Rows from block 4 of the text encoder, named by matrix and row number. Rows with one number belong to one attention dimension. Each number is 128 + 24 x the weight over the matrix's rms, rounded and kept within 0 to 255. All counts start at 0. Numbers have three digits each.
# q: attention query, key and value (stacked) (text_encoder.blocks.4.attn.qkv.weight, 576x192, the q third), inputs 0-191
# k: attention query, key and value (stacked) (text_encoder.blocks.4.attn.qkv.weight, 576x192, the k third), inputs 0-191
q.91:123143103169135106179083174099134118083093116086136121120115139186157120134149140143107110110132126135134115154093131131145127172157104110122125155138088087151114107204150103113197131076146142067138114067126102118140129085110145168095126155184136122109108103104101144106120146125136122146196116154112139157115117155092128107137119176138127160108124145095161110148146132142144163135116144166137086164086139154084123152122112132149141137118154097125116137134114107142097156110133099128112104140164129083105121144073100116114106177133111121160123190169134140117103133129151133152
q.92:130121147051124150112166100126068147077138144131136114095090216135163137123095172102156106083101083126184106120125167131155168086106140143149126128107129144094123099115118126139119161161132117099104128144167137149145139143119092176117138105153116143114149108145134095126192064160126114102101162169112103118124116144133120156140121127124102146126104124107147118169114131109152118137149131124127147141143100095119115131156135132117103128112153096198086097123147149094145166112123150139081139101101109129144140136129141127110128163127144145142166089115126143108165162092146139082
q.93:140173133149139114152123127116111113129129150099124147125157151143124164122103104101153139168129159124168127194104121106157149177147121156119102125127123116124146111115136103117126111073100141120129100150147152150109153112130097119144113081119080130107109089091144167103090101157149111129126090126103135138121088116161097090136136118149146135045097118116146148135150107129176123130137124159126142163146086090132137148136173145080146124147108113145167116133118116123187124187105098120128119090112183130108137128132153113103121126155141161129144144163162105121120099115094114104
q.94:107117155122133140091146124135129131144135092090145122132148103086082152150098132139110118114137131119079188133110165136103142095131099122135120103126124096215113128112115138098128132143132134136147144113093114125120129094139129139115107075119104126131119168106132125154115140124123127145096122152150122130120113156143143122145104125167156119155118122145172146142164135143126082155069129107091147137093111120131161135107150100116108150082117133141164146113161078129154145149153096134163155111153167130110166167140172142146120151119084140147114127119121114090144152125142133108
q.95:146130104107096149132144118102109112116151155124162134105111132126134118111134148153132106180112131116135145085127123202162109128063126103129190124128119102105096155136133167154140135111137123106156121150109130197130153163111096132114123089143134096136103105102160115172117160110097124162107110131190114135094150114192116130140085122131105147098126154135177096124115129116070149161136145144136129113194140056132125136126140122125160110139149114139122108147116147120112162119125104111126114108130130141084113092113120120095114118096083124148173135095096144118183164090151145160
q.96:110134122133107129141129145099118110145117124153136123124097112121083121143162127122096139126146119125117149172089120149167171124094116147165148114117135131103119143157089102095147111139106125125149158141095094099132118158128117089128128110136145098131161080147101115147089105122125135155167153129126065114116153119150100126151136173139150124084139126128168118124152120123124162108121166154142145128129131102192089152120159174115140132142092085132114156128094117123131149102124106138139157091154141130165107158098144142079127128195112128124100101132138132153137119146095110125
q.97:140151121116130122162079132119116125181162119070138144120115122130102101136088079101172151110108157116109095118140124126164168142145105143109127188117119148085153090118122122109139153109134134096153181141162046077121116135113124157097099135139148180135138115144143100135127154132086131091131100151142152091131142120096150141101107137157156127129109151146063125095144109135181111125132083132129139162111142166131120154144089155120121125099151129153092123149151149119177118137154228125175090085136090112128142115084157151134105083097096122147141121141132181094125144143130093135
q.98:145128112181137160114136093094150178085099131135145101119106131115105155135123094158147115117166145152100131145103112107139121140133116125145103101136118139135115142183072129103079102108099134187124106115130115149114127132129142160110108149086101114157116145135118087139085155106127142112118120125124117082144159103156095126092143164122105131111163132158157131152146142140087133139124173148128131119133114141148142118132109159100109123160181102117117135141097153119141116112135145128153139155089165101144133141158112099124145114139095150133100144136143100130142128159111121128
q.99:130136159140099127145083126136099128121160102165129159119062113112115136117143138095126092152134113143143158178128146103155130122125110080117139127144156171137149156125154105130114163109148157141191144082057089151126134104126113135120099128123114095124151083116095119119104159086149126150131128171095177145109120173143102142111119117125165119124106147150142163100153134136110142096113119117125100097136175111178113146154143168102110132152109135165108129130097125110162128121155156146133131160122112145134126100152086128146128109123151130103100127098140129093154115091161134099
q.100:083111139121164140128158114195136139151158181107185135143099133151134154131136114131130152130141122110114096108139124141163100114133091113121133131107117158096069147153080125137117130079134112186123109107128136146130101104098164119136074136132082162134146113111103085105147170107137123129148138090108117142106143147175112166134099135109161152136152161183156124119114115151147115149119139142116113118147122151136150125152160124101087108142129090108112145118126062146128115119136144108165131124136120161136101091124116133093157080072143118127129131140151102135144137118127104148
q.101:127127191146109106167127135086131140138143108099149092136130099133114155130165135171122160151123149130139116118128103114157139105129159108130143111135091093180137136149196085123150105127068188156089090124159098098090120108126144150158112107108133112075151152124113102144117155117168119110117115172170142161113122107092143101140136163106110170100149093156124095117137100133130137121099104144157108087118133108139106175109112110125143101148137085088163154116098119117123098112140123122151138188127145100152139135148108140160081123164080180169135146156154122135103125112120135108
q.102:145130134120126149129128085157099109122127114123139158114199088178106105171124114128116103147143187125119095091127131155139104104206139179135116110110099092116097084112126090098160111118128163156118122125161172108167121094117134054164108091138114111146118150099091176152114112123122161114128183122085126126095099115141079139129141137172109137127113127119136129100118117139177136096165105122124138082202112151108142109132122119132147147184098129119130140122142127095147116141145119132123115135130133153090102081165156163143111123134155163125135171134162106134137107140106099154
q.103:117126096138134172134167123131100129145166133131108122136139142130151174083148094136131130075157179125109117122127143108140160110123131127131143124147123131123168141131110096156130139116159089143151085114118108162135112136135122100160125114109148160157132080120155165078075088125135109075132137176132149125115139135112154130125120093102132114107111140131133099156144171171100160139117108135110156111094121107118107106134115132098123102091103105118142125134131171135157099163143122150109128146152139101088148136138113159114136149153091117158133117139108100172116135160117139111
q.104:132145112114161135145121131094059142111146136118138156122163133116141131159109146109143130129157135126111151167104131108145113097159141139129116109129169125145171147134141127145081115144148120102109142141126117087142157102131147158123137125138130148178133137169139126109137106135140127141138143136140128111115124115113123115112114111152126152114125115083132122114127104127161124181110121131125109109111102113064148102136108128118124158114113097122098132079153125115159133158174144134183122099142107105138095131130141181150114137100159103111117111133136099114100089132108171128
q.105:129125143098169129137090113133134184166110143134117107111161166124132139113131107133148105162112105146148180133119110138109140112114137115122100125135116114086118078117149123120110093078108168130212098115138132114124144112128118130090078129154124110126094127152114112108144132129095103161160116172135094141148126151098180145131130092100150113146168108107054111108160111113092133132133154120122171151172123101130146112166122118125131095146146155143112137127127142141151139144149126148142083137114138150110124111088168151149130145115104104135131168139115130131136146150117097114
q.106:144122123111175110134067113104121113127158098126165137136153146127176132099142133109140142116137110085095130155129139104151169118111158130117126118125184133100173140114109109143099113125102171112133094137135162116144125127118112140121103134103157130143123143145133095115134107148117120122155164128106125153150116139134108115117141100119121117116108112118197114131126094118106123160135157157132126181103124148125130134142122115099154114112084172122154127134153153131113149132147094122117130099115167162114114124133142145103150105119110103112125114125158132112103140136121116137
q.107:079192115121138118131095102163070134141106144106105149129163189127116123097109152168089150123116159122094123126132152090149144121110064117135192113090151119116106123091180146147120116132122111124135127114076096135178130126149135134128095088106145140144127124131110149148084103122161149120130144178157166140172117132153137131139119127131103174131111115180103107084074164131125155131131122114146162140134115127063172112134143141113126146142132140170141146138101112076108138123131129127106096144159125138121141122132140073131128106096108162154142122118120102123154166110116162103
q.108:132117150125108135142143110127117124144116097151123075127116156094151123136161128134128145125163129109131149106141154125154112143112158134096109111177147134108109118142170116099096127138090144120145125110159126125194125132142123174154137109111132153116107078066116108109107144159146130114106099167133100107122130133105178133110105161124141147146068102116140098105159116095124109142146164093128115139157127125130148132154082084128131102096118116164129130176116109149124087122140150176142113136124085107129154139158160151144136111092143116155121097115164159116127108142152119132
q.109:130110116171104119129139056139124126146138167153132098099077168099150151128135114119140120108173131109083115163132103093126140135122087120128096170124096134120133115113052163151127161133109103103162121141109087129112096087167124146153149126076091117146116126112137107104119082097196127122099126109136139163132147088157149111121128120118151136120104132150069070148149147176108123108148182192152164158171126142137168092202149087095113138115150145157102143133107135136162097092114160090097137118117174140132143107139113170144090148092042154107107153125111163144168145192139152159
q.110:123081134138122119125143153144149144113142093106139096107105150102130160098146124105122109100142161136088135110152103154131093068113147120106115138160119165075158154111129133138171141117122126119151128113132090129129129147135126185127112105125153159105092105116112122136122138120127114143145146102156103120141169104140153131133120169128096134144162138167130158124143108123118124154122129159119136160169117123145113131111125110089109098113136141117121113117157148151131128148176135122145133139126140121129166111119121124050105101136105125150115104153147140119121148128129122145
q.111:111097159120125165112155162112135143087144132107149112086094084114158051129140141145134112155116161114101058167160158131109161160111086137123100150119096157163147110157133121149098174115129119148157081143142123150147097131125135128140113111142191151166134149116161095136136131165134121162121085135160103123150131110120122142114123097138121144093124129097101137156103095122128109086138109152084120150101120162184110111125136090123110131105132100118148167115130103122140130118143147115108128089157156099097131133148152101141143090078162094119167126117101148129134155132182178146
q.112:093119151156084143132148131101119124146148113124152134122122088131145132087133166115109113095104103149118105116107127136098154125098117123121180117130125084129148130095163100116097118095139182138146098133139180141116084110146174130129119146163097151120086152120118092122139144109150155150104104174114147052168107135134164145127114159118151085101151139130113140156141142170129080117160154141130156148141118171153187106136087125087121134130130132136150171155141153144137168131128128096130095148138110122136109108091093120149142124124103131096134099138121129131105133105100163129
q.113:106138117146130118131130163089136121129103136153118137125117081169089123149100097145158095130157137145082106104127151134124121088174112137125150109126087134114133154156129159146139088117131148147081145122105134102098170135108134117124112120154153191119113128142178106136114165125142134048154131121138138108110125142142117158150129160119128140089092160161091121104127125140140102125105127114112146135117102129124109150124130128113154058142112094152093148088071126114094158126194113142128153114112115175111122147135075149135149139195108121164141114178160111148155139088124125152
q.114:105154114081142170108158155105172116129133099125160177195133148105171080059113105137144110129115156161105156127128123160107107107135147126117164115143110131105113113139144150148137137166094087099149151123148131155108134103132134110127139116116125135124163139124172087182128122109120144140125128091139124086148106219131138109138152140097109120149121109141134096130096117166106075127115175109136122135127084113153159097103133138118144140120169155130121136126107135135128140163179149113145121123092089162132111118104123132104159131098170082141139127144128083086058152135113167120
q.115:128114127170122137095154117112111131115167132163115150131162092109125141089101178166117115115154117125129112151144164138144119104133123142119111106092146127143133121124118119115124114123162135111114145104107115099134148149153109110110116144155154177148140112135122134135129111106135143079138125115116117129118124086132113106162106153176137102108127137170113114151139138123087091115125124126126120156133116152089105133125154101171128108120144127164143130160128144165139111184133143109126148126141137123158124125094146137098108118124103110131111106115106066153124120161111131148
q.116:088117111171131125123126149139074121139125164135110135120120125124133112108122153153107149150113111171153163105146116081153124100125138116143143115064122152121078121176160147166066132138140132108140095158140117111138121168089117138152114122114121121129069080108132150043088090097147136156106105167162088115131154075135131182180112159158132154145112127147103119108132141162126128169195121138132121099158115154073154108127094150105128141100133152125153075131140112117148118134114137097159124199145178130115137157102110129184131118146104169115089119126171091130113112149093123167
q.117:071113157118137178083110141120146099113160152129167101119107141122125134136119112082107141130111115090102144135076095123154110111159141128122170143120148106112162090144128107083120089105142119103140115135178150103124126076092146126145137122134124146145147163144122126142107150107139171121107162131154153145137156143107140120146141110137123122143146155160105145175106103131126140114133103067124123114123161172137126175103127139144140151137139141119107102150151113097148132132110126128101141151116148146116134098102095113126112144136137149149130138121129096131093080133144143133
q.118:164138137158147090098091079117122136151144147116138157109160102133107146133152110154114123123095166168134136116121116094152114141158132120101162124159103131157146158164123166166094144145105103153108117128113160166145115151108181117119128097138108101130111107179168093079126133137124099144150150130116119087102124123123123133121136142127096175099107138139133122157118124124060150122137104111078158138058105115148108169132126150095086122118146128086168112132126175117075107122116115105159142154159137121100131156107137088150145125131139125117100140140133157098196108108085103140
q.119:142162119163169124113085090136082144140117134112099119124138114109127145130119140111186181118105170143152129129137121106110099095120147116126120105134114128120113136137118095133182156146119106138080115135058157123159119114131163170147166109128101143104089101116131090055138110137125125103148171138121119140123125159149116121099144137133136135163103146128155140099120109164112080132124140112136124129163077116100122141131141133115127136174138141130090154110157094122159113141115123111131114099124159130143124118140147149130104102140148128135177136142167145132126150132133115125
q.120:171101135126158114092114123146162127123123109172138121156130138101071157152119117100107122105132108116163156120155091154130201096137134110146120135126153122087116142081149140165165150123125137130142154134125126128121124088136148095149150134147123134140135104108144152088176110137166132127118142118098111130161117103114124126120135107150116119140084108131129125152133110127093132120145136157108091123160091111130080105117133071102170097114113125133165110129154145154096131129137095116145172125149152158135134124077153108119117138139123129129077111142121126143120115131141118138
q.121:118140125109177167076147162114112134127105132130078100133148136119101149134076148115113112127144112162101097154131101104197081151143092159142137151154100148112110064126100154126104138124092091124133174137164064174120111173144131114150117087121131150123123092121153120127105168151153091120105124109101132147059137131110110138125130153099136103101168157095170165132115125127138164074113142152116123169176145116117127138102095118112117161155129130126167131142130121079121152126104165167154176137137138145112118103132151106116122127082115094153124136079172093165101129145187125138
q.122:195111120131122129105122101116125155117136131148104110121146133094148106140129138148163151134171151108089100134105163110140093105121111141100097134135117112101163144151121143096118149135143088133144140125110146167127140154126141145142151113126168142161066126146086082152120154107138117113134126125116113107140137100119084151122104135149129124169119146103142135139133130118143116129084104152139183146130136144152087149115095118130106096106118112144117108119176119122154148126101113110131122107148157134144117132112144127139117129131133114107131116136133157123139154160146123107
q.123:117157149096174155120159138148103126138101131124150125140162201130133143137168105132131113114181056139090128134179122149117131147120140100129102103155154135099107131100168117123143125094092111153139104129123107107163104161153114174129175100090133133148148125075126162125126138131098098135072141140102107145123117185138124106120156140072086115120119109134153113136130171142121137147115146154139156100149100110101102105125088121127123115122142092146139125133151135131090122122143152139166128072122127137174124094149122155111112138089112118156101160172141117113139145091147118089
q.124:105116084160121127094122112147176111151140132136152114158114171118149155122134130164122071107082145132149120099106115161170119146116116102138137148144143158152146117154107106143114156116178127145134135152158106103119149122097097183130087129121151126116124127131153101177147101084108186124161134168102137145149099137161126147089139138099131104115144124147130090081152140113129167121103151110092143167139164154114115166149151132121116126125131106159139090112139123098131096093113110144122111110144130111152093164120131118133083100103155118088105143128137152113107116089128119129
q.125:131147113143138146126091114136092136141115111113134175118137106102131130113115118138150073128137134164154118205124116131149137124162157123122145120089110119140111121113120117128138127117142160137123189150106088129108128144085133174119095161127119129126125123099126174079140128130095094112149118139134101115092176175122092120089112151151117103135148145140176108094109135199124155112167122158126126087113113142128126109142106166165060126157127107151179124127126124143139137120104141127151146148126124070126114131113126121127114138086105131156110156131135130106143138144118164101
q.126:125170161127091159145131163144126129120165118140103119114132185121153132146115139127118137118161142147145094167112160099121145194141104086108101143141130107163123138127131095075085116143133091130116118127141109112140146123125110139069147129139153142113107176102138086137092160089097143097093165139142144105110151129094112137129113097098127093162152123157191114148136120113072175128088148115111097162055145142108097143110131186120176150167201114165142122179071107160154125110118130134120134134099158111111132164119086084112138157172095169144113095106099112128119141129106133084
k.91:165175133134124131094123124134157160149171102130109133120106076096129155116116109112161117147081150138110115127076108133168155132089106144141171107138122159153155130108076133083106145132087123144122123117124146151133151175159159139166102082180147104152134100100093097152154120142100113148092088143099094127149117145116101169096152135144148152157154082161122136121132143131100120136130117102148108080161104130100082142081129120102130076100068107166134138127111137152146111113143150170127138152125073138103194151140155166130127112100134173149113118166133128130181092150110090098
k.92:101131101105118111111115115148131147097083101093107066149145124120151158153143178159121134129118122114173148153112130141166157102136133150098142149109075122153140110158142175149106139154099148131173105132120176148076113126100113117106083140094150113152176112145117140108104150101111104118133141138125143165145117117163120081103147151123131100142155105120139124102089137100114141097131148085120144093108150077126126138124145121130082139115141149086141130142139159122112137106098118144147106114129160154170115133214139175108126169153111166092109140113110164156116139137112105165
k.93:125126117144169109135102118106152127104140098182138105135143130134129149121143146144155149124130105135140143134099155118107112098139060118155115140149104131116125134126098110142101153132153140143141103127157136114127124119145119155134157131133113146139119134119118160142136119079134161141130117128130142144082114086118131150128149078129146101146154118172143120142118141148115110147115163122102112157145106135097119096149167103141153079091165110103124107142105140125108137139061132132149117162118092174165127140088139155153126140145128102107117136145145141115084133139087109145
k.94:136185131124172112119115165129115141143130169122154121114150135154126104119132108125120130124135148124105151076126118104109129163126097071148129153141135109101159129142134140098104098108127162148133160108151092117119164136138108177152127208120145127143113133159129155103115116145080100117132107097125137144108093143173102147117123152100090116142161146135136116115145134148122159134122157190158108127114116163126101157133080117121161150148130122115124119122093147120087128124106111132153129062136137098111087134128146120118166146092119147127086145128095148126110134107133107158
k.95:100183130126101116172132098150169141179122122119112119125163110098164097111121101104110106113117132135133104116167141087152213132106146103143157123142098122114077128184097122123139074144138143148107134174105154121095156129138086108106117070131159117126110148114144125136152100125128152118140123124165138140111173144166130148081124109090091096198148135088107138111152138118154096119169127123114168157084185153131097137154143116112123104107135095130164137156114144142081149135158096084143131130129110167143090101109124157160149160127097097154107117118104118147125102133187134113
k.96:102099115117151148099136124127110123099082115106163137124097125126178123095124098135098134151112087126125137138157138140139148129106108098110117109137105138136125106154141138109120125147109100089135152164130110160138120146151088163112099141112123126145135139137113127060092143160164130091180146137119114154129138174153134123100159114121127102189102113117143087145109123130117164132118118107152129142121098167078161135161189124099096146150135158139127147118139121118144136114125083093125123121117117149115150144141110124153071167105106104145142135167128171128130123119184148102
k.97:152115098160145142124136130178123131081091173126090136099124143067119195143121086161145133143092117168116194084072100145135102119156143104061152148123154139175104099174137122150144172141158141129150095126136174117124117094130109124113122100117122162118089176110136142105195163111121105147095095154101113119156155112132156162149128155148115137158079119086112126141134172136118099096103153153123152155145137090141145091126139133135135119156141122095114134069134123134138087111124121118122088110161136157119141137136163106183142164126127091117078114057122143139117094113136116157
k.98:131082109102139134111122109080092128130090089131133123152108150102147209110106133110125143151102160082144111133149143127106186145145112126113135125145114151131118121142142106144120119111127124139152140142153109154113088187163128150094115129137109104158117090154130090115133102122161128083081136193087156133133175141133151141101160114092160095136126131139125103121115137117127153150092129099102127116126110132141098122180126111124135101150124114178122151162125122127102160132164147155136136104122133112136152096142116120117109141108119138138094134101156120140169121196097141172
k.99:121136134133144114104130121111084163122142127136112104119130087136114112134087144156129150125106166127113082104136175106167077150130193132150148152113136082124115139123100094130147091133143141107149135106128124133128134156131100151135121095078133107114143153152164150128174083157182143084119180119146116118118095124149099135111090158151109079141116089112131132124092153132126093150099120144130146160141113119081140110122219116145121114115142171117149148112167148184156124119113153133162121131100139106160092110110121147112101108114087131107124133149121127142176123126183130151
k.100:093110115138131135111150176094123120123115147120103124144155102133133166114129147139150130091094134113147139125174149120131141161111162152129135126146130127091151126182135128141135115176144121144091121143134134117117082138097116145137141144139111088096105151160109113112127115163120145071112139113136097134135158142081152155152118135130124121087069157143103073128131152149127111144136116160119147129165118121120119121098151136133118138156084105141120105139086132147142152143106126130104134102122101103144112123109128078100130120156100136131158138106142162130132066172110145145
k.101:110102107158148143134136121128134167139116153145135191159116152086112126147091141122065107122128127115131106111158118158154156142117125106099117118130145088122101164100092146136169167098112100129116150118147138141126131126163169106145166127112127146176123122128145094136133123157149047114102153149157159107178127113112089183077112132156176160136119142123102099132105154119143139145104151120103123112110126128133164112155123120103121142138123122143075085140129149102112109133140129148109094105172132105096140121141153141086131134094139138135132110131101145111133153130126105138
k.102:125126077132170160150148115143151124103172132144153071164080135145150115120147122129149134139115145146142131110114158100125113144129083111113113134137144150124122137136106125134101093118090141097101140142096122143148112126146117125098154173108105139124143119142133149064157079121139112192123092113070107127105145104135146123137088095113046133097118180140106125117107113145160104186133157191125148110128136096150133106120116143128097111132116134134139133163157144100107109086094091158144152123116115150107119117135126138071142150153113145105163162156154153137115153123125158209
k.103:146139140142097119136132095112116137133091081153091156123151113130077150160134121115115117142147118124094127148121148090137130136122151129146150138126144116135106096105084149141101156136135114116158089146116130144138127116121144076112158107184073134155172150114155131130113158109124113125137117130114089138115122158183121111136127105108141109113136074118147166153120146112095124151154073109189127071129122135158117122145130114181114136098147127120142174124117116115098116130143114138158141099141127110141140138112142118142086130120082126110146136144159134130164136186143127096
k.104:111159130154127145124151114156128070119104146177142149137092130122115142139108118164114103126110106140128139153168118128133118126107101113116158123092092135123089148127121169140125136110105118154133139090075131120108169093136123080121151129132134123120132113125110121076137151087101173167124121126119148140105125160122146180131120148155148144124152108136125139155135166148082116120117148089101131122137122116152125137137145098168113098160148143146121118124116133154147102127142112120146089140142132109149105123135150143119101112112118112118147123132107140131120105110125135124
k.105:082126110155069110122157117150130068147148156123113094131164151095123131143124153122127133141132164174168154143132108137132075136141120138125113124146117141091101102120125068125124117103133101126080144119126114193144150095118137141116193110146110127135103168168122148113157125107106132094101181117128134107158121129126102085119156084158082142121113151136121135101140116082103175112137141102111131165101135076112173157115132136136158147145119154135095086152177160119092135112147120148104149075152130126106175135162103147137136104171135118101146085138108131138169147104159125149
k.106:110133135150083141109124128170163111105111102119167152151119108150135092085121123163102113138133131117132152122163085128151146093149149109128121101093142121150128120119136137105110136112128138108148126142110119102110124095082134115109134125152164092122174088112137140119149113106114174131135146155124146128118150121127153108176136113132140117151187146129135105115120197145076151091123121120068148174112100120137108135133129110141139145136122136123130125129123145095115125108095115088139113168106160136149149139150126130151110107150155137137133150147146122118143098115131098131
k.107:115138138131142108137107066164152131162103115149088101103140126135131130136137109126125116116131104096135141124122135100156108115151148176128124112180141135092116132110128146134136147091077142129183114152096157123135135100110120118166102113182121141113154116161119099084133130128115056147150157111141112140122121135154108111140152125142091149143112047113125148103155129105114124151116091116199134152139123095146148111135133131203136123076127160157112172126125166083154174122079161118129110110111114114161110101141134130125116114132193126101127151112115114118167096127151163135
k.108:142126155130150105118134157125110163138131123168149113102115095123126137123148154143108122151102182109130145093154117120144125119126170127138113152133111135151151100106121081129155126142147168125118111091111168157077123073151158127123138122166128073173138172157113119140159108132154091111136136124140088137122123102138125125145101146171117106141121127078137109131156160139106186131123139100096136136099148083148143108169079134103119116138153105132117098136119141147073149113116127117123093123168124140111165115120117103140136131143126118126106077143110142148112161125110103151
k.109:116151107161144142076133157069094141151144078137120095173140165078106168127114145087161139143119162128095079143122108139103130157135105096113142165084075153156133087176134117122126160188149078130128084121135093157146118136135122163093094140181169066152146147128119100114134129119128119064152120162131109143179132100093118126141127174097162171123056074150105097135161149124133145109115122109119174127130113120131128140149135152152110127116141138105117079145131141151140124158114138106150110091120141089130091140110188093155117130112094137144095135110109107133179176216121175154
k.110:093094125184148118143112115100119126134112126103122133145106113103128106113120184117148158128165143143135127121110091159150166133128124161105080148094103108169116109152131103122112160156173116130111115149133156131146127127130128144128111152150099116141125141109107114163133138120112163055106147137107108141119168147095143146103105177090181148112106158146148115120105152142116142100113112149068127150108145122121147154142157148135112146170137108108158124089131107124144106114149133108078100100153119112128140140082145113163128123126144141136102156124151118103117119138150125117
k.111:187117138118139126143154183094135097158141142170026119115175127101137165201152143119130068185093122136127176127144148136122131143139118115096168134089151093115129099128137145142134122129156100105084141135160111130147141157151134118130147131149136073087127149124147164095119153156178166102151129115158166102152100159086108142116112157117122120128082138153130149141108108169133137112130114150102143158141135158133087126128084112116114127136145096107089130098068113142120142093126161134164080175116138093152127098156145142137116108146084137161094094102116110133103122105085102098
k.112:139132120152135128173133171126180127101145127138100115127158162123126097120103144092133151123135179132125166137113137116154108116151135098096134124167115126091101119136130120074120182114147104095139127110162112139094097173129153111131107126138120107132115108106112130130118141166100106122147171145156111114163094103158155145139116120102115173155113135091118103097151133139117164133147094169150115135109092125119121117122146124114123120155115132114106114145123139129113175113104155173119151105121132110142145126174113126125149132125097097111075126046165139112164160122101110133
k.113:147147148072167142164143118107100149102115104141100170145159147185086156125113130127145126115123112143126140143123139133101180166103142109129121080181156108153159108158109112122124123132117153115147117124124095165146153145167096113105138122134092129146124115113110099128109113146170132139132121100102118129105121197111135141105106144109118132134139142093165135178122114082159115130124113145125050115133139145130143100140129114125107137141139142133150124118114114120153105163098101109146161094088097167142143124162163092111143132103091145128174099115149141110114128099107103119
k.114:119137156161108144148136156148134085133106121090123148123106089145112194151127127169106131139119100149120168135121114087143128117096158106128107102127138163106143118156139083110134135105123142130095144180120148079105153143131127077146124091084145113126120107105109104131152121124131123128101153111155108137117150106140094109115136119085109124122143096099166121109147142121117130128177155147141125123134144117127102143175153123141172171140085132110146151127099122064152136099147153151130142141125117155148112110142111124120126131119141133089111167102152141121174152135092127124
k.115:153104134131126139153137105116119176133085113120122148158152112135039131144126122115134121119128105158138134153115170101130116158150101167103174151127163130095090151117104140116145151146126140116147095130099144094171111117140108131079165121155116129137074092098122131097126148140148146107149149179105138144091121092116130135117177105128159133139150121118138155117122112133164109133134122153112141125131098109145119133074124104131106122106175127120126151090134132125142102108135133116114133121120104150122123135124118145116142147134093141131129121126154135116129137162131153140
k.116:138123098185123097132154082146146158164138153162113111132114136104127156138085200113110147152096115129135137138136152164126117101147103173082147141111069146118126116101112119133143090151112132153165134119129132129108112098105107112156121141181086124165129183107094144099122104107063084107133168121112175138136098118119100104149108149141147129142115105122136122155143094128115141117085098124121160127101147107142113148117062130118138138135125156145154125130142134190117177144134133137118122067103161113118182134142083144093114173100107113135129147141140159136145145188129114145
k.117:118112079130149112134134120130123099156148162107100112191115137112152125127149151129124105130138133138135131137126136132113095130152120109130152103144117149099116137095089138118159162101133156127097143160131115085113156170129087138114167127101117152127098123112138135118149118154107126136141124122179125101155143108141119142123144139113159122099165099115114160111095100096067085141128146159129146147164152142125113127136129162140088142118082139101120160112111112120137156154090154121147115140138085150116098130139130127135124105137137127143121126176162126109115147162111111115
k.118:162126146136077171106136129131114146114132103149161151093113135091120154149131122107105124204151136090150143157109100137125134099142101095099173090120126074160148132075155130090131108116108137184183122134126118124110129104133134110126130150147121107127144132125185104129147119108128163158070123153110154146131153130087112181130147140138182100097083070091144128128129114126107167146098115150133111132110124145108142140166089099115166090140157119130139141152142126133131123145158112131156145092127145119154128093119142132123117135113135152116108133126118106128121096119144134121
k.119:101086132111109135159141162150144141102159089173190126159118164130103121108116147115142112133097125138141150130095116128085142097107118080192103138123123113134158140143128146125143102138101129157154115157136139122145082116144138135111135158134115113120143149148162131099158099137076127108107110107099101134167152081123124163120111153139117140131174153165155087138103120121120131126093111099125117147119104127161137096133121149117182123154152126141172123139162130111108139107112153134126105115104120155165097138091075137133111158145167153078167145140112088108115070094117153130
k.120:069161166160087187139140150140110169144142111080160090132158184106094114131123100110108146120162127132083139138131136129107122107125085125139119151148127130147131111144147090152093106156152113117131153119149137136168141087133120154119144131124113118095119136084138090193147105109135101096093132184151102099126139138119129145143147154153105131050093145119142117115123122121167094096116137110094153144101137146123138125140101123128078122142146125118128117112132098143128136191123142112119124139124134135113127199153122111093125096129122156115140101165118153145159095131184146106
k.121:126121142154159102118114114111081158087116119147125126100129151081116154171143077097149182128093115160093156113095120113147147139100119143075121172133097134119202131125105113138150173107137119093122110141135175099126118121120101130119105155126126134133130120158159113126103129085184146112093138138155155123119121081128123121141102139106133097124079145114128174119132148146122165108139163142148109098136143134153105121181162134145075147113133144124115140121117105122135080135149118099140089133131097103139138156154108114139118149127146177151153123088139120136096111150132148176
k.122:148132146096098140120140146133112142085121137166102143120137122104086121137155122115191166147116139149142147144118135132140140147108136109103131140098091114159151128124156114136110141111148152144124113115118106114128085097118080147105077139160110119104093121125141139092120129166153132115114076120109110138112145175097134147164121103122146140138137156117124132130135128142107131106113099132083106111153155141102127116126117142141120137134166108136135148149124131135131111159118147130168116148142079093147148130143100160154098133141085136145115140117139138117144128147126129168
k.123:058138154116083132096155107148082146153080097102121121150122139123138125079119130097135118091106089102120107114173137100134127134137133147166100153133126127130119079175111127139104113167131151098160164133112186165151140097139148130128122118147131096094153111174129084158133088132148134105114095156155063119138111208110125140150118109120104165135121152130137129080131152132104125142181131072127125145123127092134167093135168127180124135146134116148093136142117131108107099152104157101126129129155171133142129139150109113146113115138140141129132138124133119153126118096135175134
k.124:152084141165167106111107138166155156159103124142101167137153140146136146138150142156123171102112137119162107105089128125136138123102128112127104121093157108064100085109105100139139124090118151122092115116140150147131139142097136165122114087151140116129113123150147121103130138175111152150141111125151148139153141154103123194115157142126143130124123102124084137139147112109112117158119111137100154144159110108076103161082140109073169118121127145137125118154090141109142134127126117121144108136133100123150114127073106126114154143127147142100097094160143142154162133133172120109
k.125:127129141155146095143129105112161160090125130112160155149106129156113166142108141109099139090092086101117164115138125126178079122135114113112154159132151094137131107167136166155136104102153139117160107123131157149118072159104116076142115167109129124135141183114136121124145082126127145137109087131117177106161118160133132107143147117130111152174119128147120134116117111095081117108160166120149093134122064119127128175112153106130093097129122144124145133145139129121119133096202133117153138074106175134127121164162128112115119158089131143137151135103113131143122095132131117134
k.126:183103151103147076083129118168133137114102151149101121139143135125184126152166118151113073093096119106103184114109124114137138095143170152136124107154151194100124128103138148134095137168139184169151096139127118164040127177171104070142123110136112160121138130116144120113150144169144124163169139108159130092165109157135121141064130096132139100110169134132136144130098142111083092141134098102148132105126124127106096124139141137128164101102220119139129099124103091117162109105118130105125115133116134132117135097103123164149137136119112152178057136135126141087083131149131123134